config.yaml
model: "sound classifier"
dataset: "short read English sentences (LibriTTS-R)"
train_examples: 26041
gain_aug_db: 10
noise_aug: 0.01
time_shift_ms: 50
n_mels: 64
hop_length: 320
input: "log_mel"
spec_augment: false
win_length: 400
targets: ["voice"]
num_classes: 2
arch: "repvgg"
norm: "batchnorm"
activation: "relu"
depths: [3, 3, 3]
kernel_size: 3
stem: "single"
widths: [96, 144, 208]
loss: "cross_entropy"
init: "torch_default"
optimizer: "soap"
beta2: 0.95
lr: 0.0035
beta1: 0.9
shampoo_beta: 0.95
eps: 1e-08
precondition_frequency: 20
max_precond_dim: 1536
merge_dims: false
one_sided: false
adamw_lr_other_params: 0.0015
grad_clip: 5.0
steps: 7600
batch_size: 512
epochs: 149.4
lr_schedule: "wsd_sqrt"
decay_fraction: 0.2
final_lr_fraction: 0.05
warmup_steps: 760
weight_decay: 0.2
adamw_weight_decay_other_params: 0
Rows from block 5 of a small sound classifier, named by matrix and row number. Rows with one number belong to one channel. Each number is 50 + 12 x the weight over its row's rms, rounded and kept within 0 to 99. All counts start at 0.
After each channel's rows are labels from the 100 clips, of 14848, where the channel reaches its highest value: "top examples" is what is common among them. Only what is clearly more common there than usual is listed. The data: short read English sentences (LibriTTS-R). In brackets: how many of the 100.
# c3: 3x3 conv (model.blocks.5.c3.weight, 144x144x3x3, each kernel summed), inputs 0-143
# c1: pointwise conv (model.blocks.5.c1.weight, 144x144x1x1), inputs 0-143

c3.22:38 55 43 21 48 50 55 33 60 31 43 50 74 53 53 45 59 57 60 35 43 50 57 46 40 56 47 47 63 62 74 46 43 50 53 46 44 34 50 35 40 71 49 55 38 35 32 56 48 41 71 37 50 33 46 35 57 34 51 56 54 45 42 48 60 78 52 31 43 52 35 50 38 31 29 30 54 30 38 46 48 66 44 56 66 34 43 44 45 40 30 47 45 44 69 42 37 28 55 40 42 48 34 58 46 27 41 59 69 65 38 39 44 38 49 62 55 55 44 56 63 53 27 61 21 45 67 60 41 44 38 62 33 38 59 49 56 58 56 30 62 63 72 38
c1.22:43 54 53 37 63 45 52 46 68 45 38 38 54 39 46 68 57 52 51 61 64 45 60 59 64 63 55 18 49 47 46 47 44 75 50 38 32 50 70 46 53 59 34 54 48 58 50 42 57 36 69 44 43 57 27 37 32 57 75 32 35 39 57 42 44 53 45 33 34 68 29 32 33 38 33 25 62 31 65 42 43 61 51 61 54 30 63 50 48 49 44 54 40 31 57 34 36 37 38 63 40 62 40 50 43 57 56 55 46 57 53 68 54 61 60 55 33 46 46 48 48 51 54 58 56 51 48 69 62 48 37 27 27 46 35 51 46 74 41 20 50 54 72 45
top examples: voice: male (97)

c3.77:80 46 48 41 37 45 50 42 46 45 70 61 72 50 43 46 55 61 66 41 42 56 47 30 49 60 56 35 38 38 51 40 42 33 50 63 56 57 68 27 53 45 48 44 56 51 47 47 42 38 58 68 42 20 47 48 48 57 27 45 58 65 40 62 50 53 53 49 46 42 42 47 32 50 71 39 42 62 52 61 27 67 52 34 37 62 40 75 50 51 43 42 28 50 39 35 64 67 32 54 48 55 49 57 58 60 64 40 51 27 75 55 37 70 51 62 34 35 61 47 46 55 45 54 69 24 51 59 45 76 26 45 47 60 37 41 41 59 47 70 36 40 61 40
c1.77:62 50 41 70 39 53 41 41 63 62 73 28 52 47 49 48 40 61 68 66 99 63 36 38 48 45 36 36 52 56 49 48 60 40 38 48 37 74 51 50 33 40 45 34 54 36 68 54 61 33 56 57 37 35 52 59 54 46 55 59 44 55 60 72 49 63 52 52 58 56 44 32 43 60 55 68 52 76 36 40 37 32 55 28 41 51 41 60 46 51 41 55 32 56 44 31 47 53 50 47 45 35 41 46 52 52 40 45 46 35 64 48 48 57 54 55 35 52 54 49 48 50 56 50 67 49 50 67 40 58 47 29 58 83 31 55 46 78 74 61 47 43 54 45
top examples: voice: female (91)

c3.41:58 62 49 38 59 43 47 68 24 82 55 44 61 36 68 45 53 46 50 46 58 42 51 44 36 29 60 45 55 39 61 52 43 44 54 50 39 41 29 59 80 45 26 49 19 51 30 45 53 33 29 57 46 44 62 53 54 58 29 40 47 58 34 61 56 40 44 61 58 48 45 44 68 47 48 33 46 52 73 50 34 39 65 38 40 62 45 65 51 38 32 56 57 50 35 52 50 40 53 48 50 55 28 36 38 34 40 42 71 40 66 71 66 33 59 53 63 74 56 52 61 27 40 33 61 60 54 45 47 44 53 44 46 70 54 59 69 60 50 45 50 66 37 54
c1.41:52 65 45 49 51 44 41 77 40 76 53 27 66 35 44 41 46 55 29 74 48 48 33 33 49 45 51 67 54 53 95 62 39 62 60 52 32 63 27 42 60 35 26 55 34 67 47 37 85 53 48 55 49 55 72 50 36 34 39 54 49 54 60 44 52 60 59 65 52 58 49 46 50 33 48 58 44 64 72 43 25 48 59 31 41 47 53 52 51 33 50 58 61 47 29 50 40 49 51 67 60 56 62 46 48 35 34 41 43 46 43 60 46 39 56 49 54 46 60 45 61 45 74 30 42 40 60 48 44 41 45 56 36 58 44 52 65 57 60 41 46 41 42 43
top examples: voice: female (91)

c3.26:48 57 35 44 71 62 37 51 32 35 77 61 53 48 52 59 51 28 48 61 60 48 63 35 34 61 51 47 52 52 39 54 41 43 31 44 51 49 39 61 45 18 35 35 55 24 57 50 23 72 50 46 37 45 51 48 48 34 46 52 42 40 64 29 37 46 52 44 56 44 50 55 25 69 49 59 35 65 46 66 56 60 52 45 43 53 31 59 47 47 33 46 41 65 72 38 33 66 62 19 43 34 57 28 46 49 46 35 49 55 38 49 59 51 44 59 55 58 52 32 41 44 54 60 44 46 37 48 71 37 37 59 45 44 34 31 58 56 70 40 44 75 39 42
c1.26:66 74 42 42 64 56 46 48 46 46 51 52 43 45 47 35 51 52 38 33 74 40 53 54 58 73 62 42 57 47 32 48 53 52 48 47 48 59 58 33 34 50 46 33 39 36 43 39 48 63 48 46 44 48 45 34 57 43 41 64 49 42 57 56 42 41 52 78 47 22 48 34 53 63 41 60 57 56 76 17 56 49 33 36 41 81 41 44 48 37 39 20 35 39 61 41 46 61 45 48 49 60 52 58 42 39 41 44 32 52 39 38 34 16 43 60 61 48 34 38 48 45 51 58 34 43 44 36 73 40 54 52 32 52 40 36 59 64 65 33 33 38 39 43
top examples: voice: male (100)

c3.96:47 46 39 56 39 41 46 33 60 46 34 31 60 30 41 46 45 48 58 44 66 45 31 52 54 67 45 51 63 40 60 76 46 62 27 65 32 55 59 53 52 59 36 72 83 52 52 53 41 45 45 39 69 62 33 47 31 72 42 63 48 32 60 39 34 44 59 46 53 61 20 38 45 56 40 62 54 46 55 41 68 45 38 30 26 44 45 60 32 68 50 53 49 47 51 45 74 45 54 59 56 57 71 61 28 60 54 58 49 64 41 50 51 39 44 59 59 64 53 50 57 73 33 58 19 57 53 61 60 53 56 45 50 52 60 53 33 41 50 51 50 60 49 27
c1.96:55 62 25 67 37 31 43 56 62 57 53 46 50 27 32 57 39 72 62 53 60 48 43 49 35 51 39 41 82 37 55 62 56 63 42 61 28 50 65 63 60 43 44 47 75 48 52 51 48 30 40 47 54 74 41 51 25 50 23 59 42 64 49 34 36 36 63 48 48 59 47 53 38 57 54 43 35 38 47 43 65 42 46 52 59 37 65 99 49 47 56 58 35 47 47 53 60 72 64 62 44 70 46 62 49 68 54 44 55 45 43 51 53 29 50 48 49 67 35 50 48 48 49 55 41 45 50 71 57 40 66 39 37 63 40 58 56 55 51 57 51 53 53 47
top examples: voice: female (93)

c3.65:56 55 47 32 59 55 63 63 44 50 42 47 35 59 43 77 54 44 34 63 47 67 73 27 68 38 46 46 53 72 58 49 52 39 44 29 43 37 46 40 52 39 82 59 50 43 39 62 61 68 47 46 57 59 43 38 71 61 54 38 57 50 37 57 51 45 65 59 65 34 54 43 63 43 48 55 49 15 61 42 69 49 57 56 29 36 48 66 47 30 64 54 60 59 58 41 33 72 55 37 30 27 44 51 44 42 41 47 45 47 55 57 43 42 37 75 37 47 31 54 40 29 52 63 51 57 50 58 59 70 76 64 50 47 62 48 63 57 53 48 60 48 69 45
c1.65:56 35 42 29 54 45 43 59 44 58 55 41 30 45 30 60 37 41 52 50 50 50 52 55 80 42 37 30 43 52 47 46 38 46 44 52 62 40 54 62 39 34 36 49 46 51 46 50 53 40 50 53 30 54 64 44 47 46 85 46 61 41 62 26 44 30 57 61 52 41 55 69 35 53 55 44 62 34 32 31 51 74 50 55 47 55 66 42 40 48 40 49 56 53 60 53 32 70 36 58 37 37 31 50 51 38 56 46 51 50 64 59 70 37 36 48 37 64 44 65 34 54 49 60 50 40 59 61 58 57 41 41 63 50 80 52 42 33 51 37 99 48 56 51
top examples: voice: male (96)

c3.27:54 59 65 59 47 43 44 65 69 55 67 39 49 62 48 55 61 55 41 52 62 43 46 49 25 64 43 54 62 62 40 64 55 62 56 36 58 32 42 52 57 45 40 50 75 70 53 64 41 37 40 45 40 70 40 50 34 48 54 36 51 46 50 58 25 47 47 51 47 20 54 41 30 50 54 60 43 67 81 49 43 41 37 45 26 59 55 33 47 59 41 31 31 47 51 52 63 49 45 46 46 29 51 65 45 77 70 41 60 51 30 41 30 58 41 35 54 46 42 50 49 48 60 54 32 19 43 56 70 40 48 42 44 45 37 69 31 61 56 24 38 43 37 48
c1.27:57 46 35 59 55 46 54 58 54 47 43 33 38 32 54 37 46 55 50 46 58 46 51 63 20 62 64 63 52 45 36 50 42 53 48 59 50 56 40 77 63 32 47 53 62 43 70 64 51 28 54 56 24 57 38 61 35 49 58 53 36 48 44 39 32 54 62 41 70 30 41 51 44 61 57 57 48 72 45 66 70 45 48 28 58 67 34 35 58 50 44 34 49 65 53 41 49 49 45 46 34 40 48 71 50 82 78 61 53 60 59 45 34 54 30 46 50 48 69 70 40 71 49 38 37 30 57 61 44 36 36 43 62 52 49 46 27 78 55 52 53 49 60 56
top examples: text has "you" (33)

c3.90:49 70 48 59 43 63 82 52 53 53 64 58 59 61 58 44 47 76 49 55 41 45 47 18 66 50 50 46 50 48 28 36 58 44 72 48 61 61 36 57 30 36 45 49 57 52 63 57 60 55 46 75 36 57 53 45 47 44 58 40 51 35 37 40 41 48 31 56 57 45 46 54 29 51 38 71 49 41 54 58 57 67 32 57 63 39 55 24 44 29 52 27 52 48 57 33 41 51 39 51 19 56 43 73 44 36 40 61 43 38 50 45 27 38 49 49 66 79 49 35 41 62 52 66 54 65 48 49 31 53 45 47 55 41 58 46 36 43 43 51 39 68 32 33
c1.90:70 61 41 59 42 51 48 43 62 51 56 40 35 41 38 32 68 88 61 55 62 43 63 49 43 64 64 54 49 32 49 44 59 65 59 43 63 43 58 56 26 60 49 47 26 68 57 33 72 68 73 52 45 45 50 46 40 44 95 53 61 54 39 43 37 40 48 38 51 60 47 34 50 45 45 37 55 38 48 36 44 40 31 46 50 48 59 71 50 73 78 47 63 58 42 40 35 48 52 45 41 71 45 39 66 57 49 44 35 44 45 46 44 50 41 65 38 66 48 65 39 58 33 52 51 57 42 42 52 73 53 41 46 48 46 58 48 56 42 57 41 51 51 22
top examples: voice: female (82)

c3.25:60 57 30 55 57 70 54 37 48 49 43 45 70 52 50 43 72 61 37 63 59 41 51 32 35 62 50 46 60 35 49 35 47 29 55 78 38 49 52 38 32 75 56 31 64 40 65 55 62 41 59 47 56 69 58 64 50 42 51 54 37 38 34 46 49 76 67 53 49 54 48 59 39 42 39 40 51 64 33 48 54 48 71 41 69 46 43 57 51 60 48 72 57 78 50 56 55 48 27 46 48 44 63 42 46 36 27 39 28 75 47 72 63 68 59 70 50 50 27 51 68 55 48 47 39 53 60 54 57 43 53 39 55 58 42 61 61 29 55 60 46 66 63 45
c1.25:43 52 60 63 58 52 56 62 67 50 60 52 60 57 39 26 68 70 52 46 61 43 47 41 37 65 63 65 60 67 62 41 76 65 58 60 32 39 53 60 41 74 44 44 57 34 61 55 61 34 64 44 68 39 47 73 40 67 53 52 47 62 35 68 43 56 49 50 44 62 54 70 43 50 67 43 68 67 48 47 19 50 41 56 34 69 31 48 33 71 59 70 61 66 37 57 42 50 47 49 39 46 38 49 57 36 25 73 65 53 38 68 44 67 54 68 44 56 43 63 59 47 52 60 61 66 44 70 61 53 68 59 42 56 40 50 63 47 35 50 43 51 49 48
top examples: voice: male (84)

c3.53:61 60 24 40 53 44 60 49 44 50 27 39 48 53 36 62 49 59 61 56 29 42 35 32 50 44 41 60 55 41 43 41 36 49 71 21 51 74 52 77 44 27 60 49 68 46 52 62 53 56 36 57 39 81 50 54 32 69 45 64 43 43 60 55 34 55 48 51 60 58 48 73 59 63 48 78 32 59 53 69 45 54 46 29 47 30 70 64 56 46 68 51 43 54 57 46 59 67 58 66 38 70 59 49 52 41 41 55 53 45 53 26 39 33 32 39 59 54 51 28 60 54 56 49 41 69 47 54 43 57 42 44 38 53 56 72 51 42 43 59 51 35 57 41
c1.53:56 69 36 38 62 31 71 48 46 54 24 41 47 52 49 52 47 40 44 52 53 42 41 54 42 45 38 64 41 54 44 47 51 34 62 47 60 72 53 62 34 52 52 30 57 66 59 71 40 57 29 63 55 63 25 47 42 71 35 56 31 49 63 67 35 61 65 38 47 46 22 72 50 70 39 48 40 49 46 56 48 64 46 31 42 44 71 55 55 50 54 51 44 34 50 38 63 65 31 58 58 55 58 64 59 50 36 41 31 30 72 33 48 52 34 28 39 38 58 43 60 63 60 37 36 42 56 30 55 49 46 53 28 50 64 70 56 37 47 42 42 61 42 45
top examples: voice: female (99)