Weights of a small sound classifier.
Data: 26041 training examples, 149.4 epochs.
Rows from block 5 of a small sound classifier, named by matrix and row number. Rows with one number belong to one channel. Each number is 500 + 50 x the weight over its row's rms, rounded and kept within 0 to 999. All counts start at 0. Numbers have three digits each.
After each channel's rows are labels from the 100 clips, of 14848, where the channel reaches its highest value: "strongest on" is what is common among them. Only what is clearly more common there than usual is listed. The data: short read English sentences (LibriTTS-R). In brackets: how many of the 100.
# c3: 3x3 conv (model.blocks.5.c3.weight, 144x144x3x3, each kernel summed), inputs 0-143
# c1: pointwise conv (model.blocks.5.c1.weight, 144x144x1x1), inputs 0-143

c3.48:484518561544493420465465496416536451530484470563517521446514440517544504465422421544576558533517466462568457486462485474400554486461488494496479574501552403533490529541563497460449543543547501555585588532507429504550474586512552531558478472451536506506498443399445456474544457606609502533544433488474503443488534501484558444494399447524563512488464379514482576560476417472460459532556461423585535517518429444510520517390535365525491
c1.48:464551563461480428486473429415537505522426540539579500440503471482502464547413441511498547531425431525530479511455501346460490417452511471448472505434594475545458536522472492438520550624519528522518539448500457472503421490451587506473517398443539553482470487440620493498516457542554468485575538515450447432468567443439466411501450446428554442464433470446393600547477474463527533453532478427533535509460501465442512454392495472507506
strongest on: voice: male (76)

c3.7:574567542382453461536524513507455421385572528473534539509596527525499476535531505590538514519496480473456492495469486456485537528530463439502509434450543407462578499440401570411459490483583479467482471516564488535585574535576459457443551502472461422498440519570446523507429527490456532417520540480399531521530456532540506458520528571577541421482557546485511365585511490518534520415544466510400507430495433445529558523577478544444481
c1.7:548519543548506542526488494600526430440506471514486438504512477550440472580476438537489446410502485510392565534548524415498485499555494516497578474496550465505523436512439504581592487514581482393412480542544524513563548479533443445441543566425417483487433434518516504517486384520474481524512606460424520435516545554507511488502522575544532582636596518417513465576495512456527539430520431506434505519464474473457403585473527523416470
strongest on: voice: female (95)

c3.82:580496480510473453529599549534535560444582493549582418455361485501428636489458468488516450451527464504579515432504488477433454512504557519487531502587462472468385529520454558455533470472603487492385572490534553463575569406498503479495496468544469606468464506509500480453466477579555534436526365501529513476544492487494529508433521590507451527467484503535543485588480490533603474385492408450497565493503483476558501506513453502482496
c1.82:573519470545496464481539442450553535484505485555553467476405482494445521539478507467500474471521470540572521438505461519438478529515595526469517561513521461457509497537469502401534506514512564460471625499529430438535527490427416491564485439479479598423449446398407500519437503546659540448507428470484430472495508458535588442564515472402475497473476515543437480578502486497553474527433471421430570499458590341535541419471541500498471
strongest on: voice: female (98)

c3.139:441526464514421488497530529527498613487454392388506559472408535439432436497599533431480449510441528502432481575478469496512505568486497567447497506553487512462589524458429456525534469408484459461492469547475505526532552383472506422543453469556465588503494530475552568418479488414532512579551485497570433591459557484549469483491508502469497484493511524441464440369525537437522577451531497409468546502449612508475463495541408524435452
c1.139:490492497439459501546486514514506497470463464468522538573508454487466573474497483412545455440510437466515448476461475553563534469477456522485572515505533468507645514491423577454506454411602405503498467519461558491485458448579548499673474437599568531535453502486624491389450439496552565592470539512573515546513527468556526449417467503527488475494536407475440518450543524457435592445517486483467459491431600502534462460585496465480484
strongest on: voice: female (95)

c3.19:435527545482520560484546500494429496529491421583477582540466514456585420519470455503489578449430483471445507435514537511455474509474465533500521487487545475512417421534524475478460448386540566465490465482377466587416437573520490535474495501478479374545489531423568484485498439462521510574469543427511386521450448521419441575473518528544556412534459490563371483524580494543450496549583534444505550487524580464442514489525458501455613
c1.19:419474486466502552545449508514403507513534465559520547474577453559703464551481553472640459485480525371527395586497533435487461443486468527558490468484474516510534436525500553549535490470452523377557498502481575475496504654507493466523485492451516469534460493411486552531488487511500497458571556504454468488490557534571550546528520514528483506533455494531426621442468474617532552492505506431492534523493568476435536485515494441439520
strongest on: voice: male (99)

c3.16:520518517531440633533542614507445484574574468619477496558500464459483466525410555485469551506498424535516544479446424493490498529480629487514490538506448439436446558518523486527556457529445487533542459533445526593508452507448499509476495464447502485468575562503513474483541502547572454478498452408535345507525435588459585528518523571511513479472510555449489570443548631526499442526509562585444539453532496528394516499436548504592495
c1.16:423477472503485582440498504498473481446576453498505491518481472505616472492472602603472597478538474403524467545504533544481511477460605513514407499470473425548493488465547595562579488500509400571588518519543482448590482541415530467506480498380489535523496513482394475527513519514472506510546519435483352530492487496467505576487549552566531473619532558543498584433565575604420463477513492481455501507523448470531484507484555489590514
strongest on: voice: male (92)

c3.72:454487474446494512563575478542519537458461509526477588500546570465463472615524429453509498584443463502405530443564474490517457521519575591514497522579497437522530530496529475468520435398476435570533474476644383433512468442545525429454565467468435411571484527452508446487424554542508482533394531420488479521488499505471622416510461542440485454456461450495454528507476522449594406541403449504478522568531496497500508466557558475530492
c1.72:514503434494490602465471406615527489508516468463469537547476487526400449670459453460512519504470467465504552509480537505541554592520525484448449513500477560465471490405493555435476458528433489459557460405545488466495551451521499462509509509442531438495433470542390458578483617559528475449449610472489434470492542480544509485517476490418522548463452480486430584578460477516565531486409471488386460495478421500466486498445602526398486
strongest on: voice: female (90)

c3.17:525528526550622569503482479475430578542540546436528529374521519469475433436468628467479495479510571449519493532477501565481613514488466473410494576466463432559475442474570521435428580503406461491515557468559473460484422513533451585456497552396456491468461477442487503459543414439528464511557458507427511572563452612489564489413506459510571448471529479554571454450467497467506507493459484548534481593496399538511523497509543524429492
c1.17:541462540460573453481413501480428525512591542425459476434552476528564453477465486506552501349519577484404521518539569522533431545508471499389455516496413501547485534542548549415451477517500386474539445444527419403464477472493588520573540526402519523478468446479480476454501504528541542455500506616472544612539491625468557399467439495482579466452491550495483470519559532501451470497412444460539499487443442435502498539541486519502488
strongest on: voice: male (96)

c3.21:395468540541579591527474516453450566487494430497475502567540537432445416466510562463470458469569511465454457522513525491401465516389575515462539512583497543514530442501526489536568484501444474475545544468499559442527443506531562487534351514417524564539507487448559556548495434611621453538522471483468573459597451463513550410549491541532546564460465544437368465515554492477514520581496466467528503455466469546458549497466511593463511
c1.21:485508522582547584493476552526461532445542518481507521393504496534582473554478502543553530430514433516408460512492515517496426486504597515508527457553465521485574507517475527578488457423485481449534556497427476524495518526564578405581501502471548572498507517578580468447436480631489551516472545586465607532515543513533516393479536523506607472467544521449491532597542427532495494503527422483457450393450473427507552476502673447508479
strongest on: voice: male (100)

c3.119:553513472588473547563578499482518565557484506583441561515496467556595471538526440506481453381459526479497485559473479582483507479461492594511419522432424530469519523527505474520514543489538556507553482580476471410459593480483577433439589510480435511558468546590448535582397539421520530552416420508461409507557480469479559525520519491423457538498514485547476477457529379482441501488496510483438590550559439409543514424579456463467520
c1.119:523408512526505472510536487494512548519460562518419460562457521562438483558552450532492447482525486482498509572503498501505456508503423545521537551442527475476513570531443607547481418492487475425432446599440519507458534519467523339448532519536458495543546367440435432484404492492521459461475526487413449533446423520473391469511482570475452559489511476533444527432649431516515491464555509480586513598468539426513409434485475451542452
strongest on: voice: male (91)

c3.42:524477448459590481486497453514452429478553531544459444414494468515558555524511433504493499459489523496374521411445537463479507537474404476517536575612544565496532499553499514549517420515505554509600606494490508485452487428546566520555544553478511488444496519439707495474470525565471485553446535545417531498492596465430581509474464526520568486552491499500528493441434471529428561586487423429506457517531384543546509508575494457497479
c1.42:493567423497458496478545472551505475560501546444454451499478503519501477532515428470542443496375530455459605443472479456498463486541510444479544534490490576562528395489558439446522435557476488542479613492465481503492554468471521464561483538483612477601553510473559443513483446602519586597492496479467550567525598468576422417422541552565482538513455436507544502382462440442444537534487448437518494448477450537516508563475435404407498
strongest on: voice: female (96)

c3.102:442416565473482489496547514510427483431515432537503447358480535499371511541524562506469461530459476465472519456463549410496561500534481421452578545466485470459511595417560484536449521552395532563504462564489595453539512516500551482462383563430465536404421501403523421504471464475523447574504538539461606482514528453453548455421437518460576487594449443468515534567499503469443503465455527453515442490467496537483545472570454457522526
c1.102:548563447537554484407451537523419530477483476499473507490389513452376432552489510501457424484490478523547494535570488496443540535444468462557433540555480462465425474556475361432469521545408505522557462548445596534455531494507566457530458420424439500408527496505463486544504459527506497449439403558546448526549504514519518543436537441432533547576456508488455554451474522506412480449476529393589503557547438548559474473604479531548575
strongest on: voice: female (81)

c3.24:407469518481465595517446483517492465539528559508492472519453511476594459513486574543528594474474412480414533563500401519404406523519541547390502542512474522527496484491547498446498511516581493464575467414518468489470450592456478445435552562526491516441542441535542547528541516443565524586423467502463408491439448520527492493568491463463481414444570427541490449530514481543465450504554509527505513443545584421641528508408518498626448
c1.24:475409491434485572483414512461453423584555550534441491500494394442462450542480512444480495509566455515508486567524508461458439516511544438368427504523479488432453525509525473500454507410540522473559514414551362478436525518484479462430468497559496419454566506573492622432458570514479535565540410524457492468435466485428529532555439504515564497379551504503487571527505496553553489535607516540500526414551500493458496528440512600548466
strongest on: voice: male (77)

c3.76:472557542491549516542551547559459423481468432516445524571433433542481508535549527439447496516491485461437504522568494427463478483569384603403467561551492444513461531596478468542520421438524514502494475550489444467643495566573444493506484413547391538570512480472527460430498557423635506530532464502464449523530478496478483398556499575555472482503502459497544448485537526485498479477550439434458603402531560495473589494528420486494462
c1.76:454503506415626481500464515554463507465434544540442478628489429437496567571528526494489438470498461473448464512574469443549557439495456494490506435537484477539432527484564429463500481474473465531518508455464507567494536444615435551546440484503432484543523586497494484419483452555514480563483441520495410506586458456478439427498532507526466451459454431414491386467640445451485453563497551443568464503612541444464590446523465477447460
strongest on: voice: female (91)

c3.128:491501512462434447504444416443461459560461527572567568473470489479587507528543555511509597428532448585408460498455452520484471523433511521377521560458424579457451597489415457425542507532471531555519607507505583437436506459507538471380489523475521564503475501550479534556469527557427537451459502480510458482427568465567487519635482538514420557549488500550480418526454498524561469509454567463528523469482571481552482391460491523569538
c1.128:471477460539553416480504487504571410562388460512586573463523541460624444435497593447490501450530431599499451455497565511412489617521543531444458538422360539409475516478446429447452506508516492520456530489460546367482519432497529501432539474475518507519492440513477512510467510466470521503479434489550485601525549489540510532475442518504442482499414470516439510489427438619419490498454507470512451526452456507561547442530459407501501
strongest on: voice: male (85)

c3.126:513561456456472461488584496448478513608521399541504570526600551464546555516435491448466484465446518480528480426513486534508555471494536513528464483492499496499507456500526428572505502525546469539470508415506391365519568502495528547470478454431499397570507505534538462469487463517422523417547510440509467431418418414519583558517416573530540530530491398411493540613484517495506515566427524460446493484440521541527460445454468395572614
c1.126:607623571520540422441479580531505511531535448540535585564510520491419439532450445435547531518452531515484435417530509499458512524488467496475447407531523445500511508447547491476580519505563517467527508466446486438516610450513487540552438520501520370587529493561508419493493540531425462473486459513494509403371532417486545552575471440490515495530511441395491480643482410461492499560402474472497540520558525534489552514548483446547481
strongest on: voice: male (88)

c3.51:478523551515524455501554489480548449612475541416542490573482474509506577490619520485502445463494460574506503406578575516493495450482420407547547433512507691570498511525516512500580541568529570487528503460530442495444549503493385507476548502484481494487468436534461490572434511595535540571390512571530424478509520500542531634497506534512467542514498430564475506489553482519521509460485506474459524508529456449468473492578392485385555
c1.51:514458461486550509475461516475622542640428499519540486532552523506487565472505439449452499501521448487476588436593547477445490512391413485606576484506477535499453445488531478455472497503469623467467524534557473503537567537475432537507549459473532534436591544473556552461466582473422547602511538513521432439533504485470550663476457522569495476493477453603458554478502534497504542458514539421445477421553526457507506475473547422402499
strongest on: voice: female (93); the word "you" (33)

c3.18:540502522467493510347482551558475480399466500490478425443430523466475529504533462548496405465483479488416502566590620490509646479510525491438635479492497491546494430486455514549551432505421496473524508492566478494522584416456404484456451517425489471409434452427468522396529464541558531554545563587577540505530516526564499524462558432573542467572557540466488498446497494489535483464533461504466555505498495505426403501521457481507448
c1.18:466524479518495459480449499501425538493391467472471475555377471498505435463483488549512427619564539497465446509561513453484487456461611531484509510563441484513471419550453476439470457537461566467526494507564506577554610494589445525468444511501561407443463387478500538475525491466594499491498487486550639539499463443457418565513509457568460474614551511537422414482525510582535510504439486533466563485597504545489408505521429482452461
strongest on: voice: female (93)

c3.140:447498579480583551533464491445490495541387420547574512504527469495467508558529558351471512508564579489454581450436485519438471458485511553467463566480476397592473475514487489448562571469513428367524486499570552473521523542475481571451466526467478524498482504453508448596515482456495553519498518411553538492565488497435551513495547498510464381534413558466553480448519489460493536433491500647517479563465514585497581505404550513552444
c1.140:468400567533551589488451505452517448560534446510484490487528535606582559614486580443549558444511508426441631564522466489528486435466457536517540498474556453496502435518432459568581481451479443495571522453555554522500476589484496467544445552463482446467477509450504478502441478508474623463527495488514481487523421536384509491479575475469528452549414501517546596419498455449428492497528584533502469545509508590507458548443631479496440
strongest on: voice: male (99)

c3.6:573405463574472458529472557499440519503445456554549512365537443504474541468513508585535487420569582496544473415434483483485500394497439626582520562543381550523478487483462452469528533478588470465475457516521443387475421588531555563456454517527520499436506535480448492559512487524400463443501444487473594585504564451524559471455578572465528462465503524468511471540544528452457512452524591513581553437463456475473533506475524459522533
c1.6:645477451483447481506544488453471478449535490488496521518516490507517481473459489566518516389486462480565526427553509506431480461536465624564513494612447477460549414515477460575454445452573520445461491451585467401440444532457508591437474571527427542491467471540546488509465471471462468489473420508462608563549597448406461451506474494455541466433645481516479471565454469411469478474439544403546511454532465424451475500517505467528544
strongest on: voice: female (90)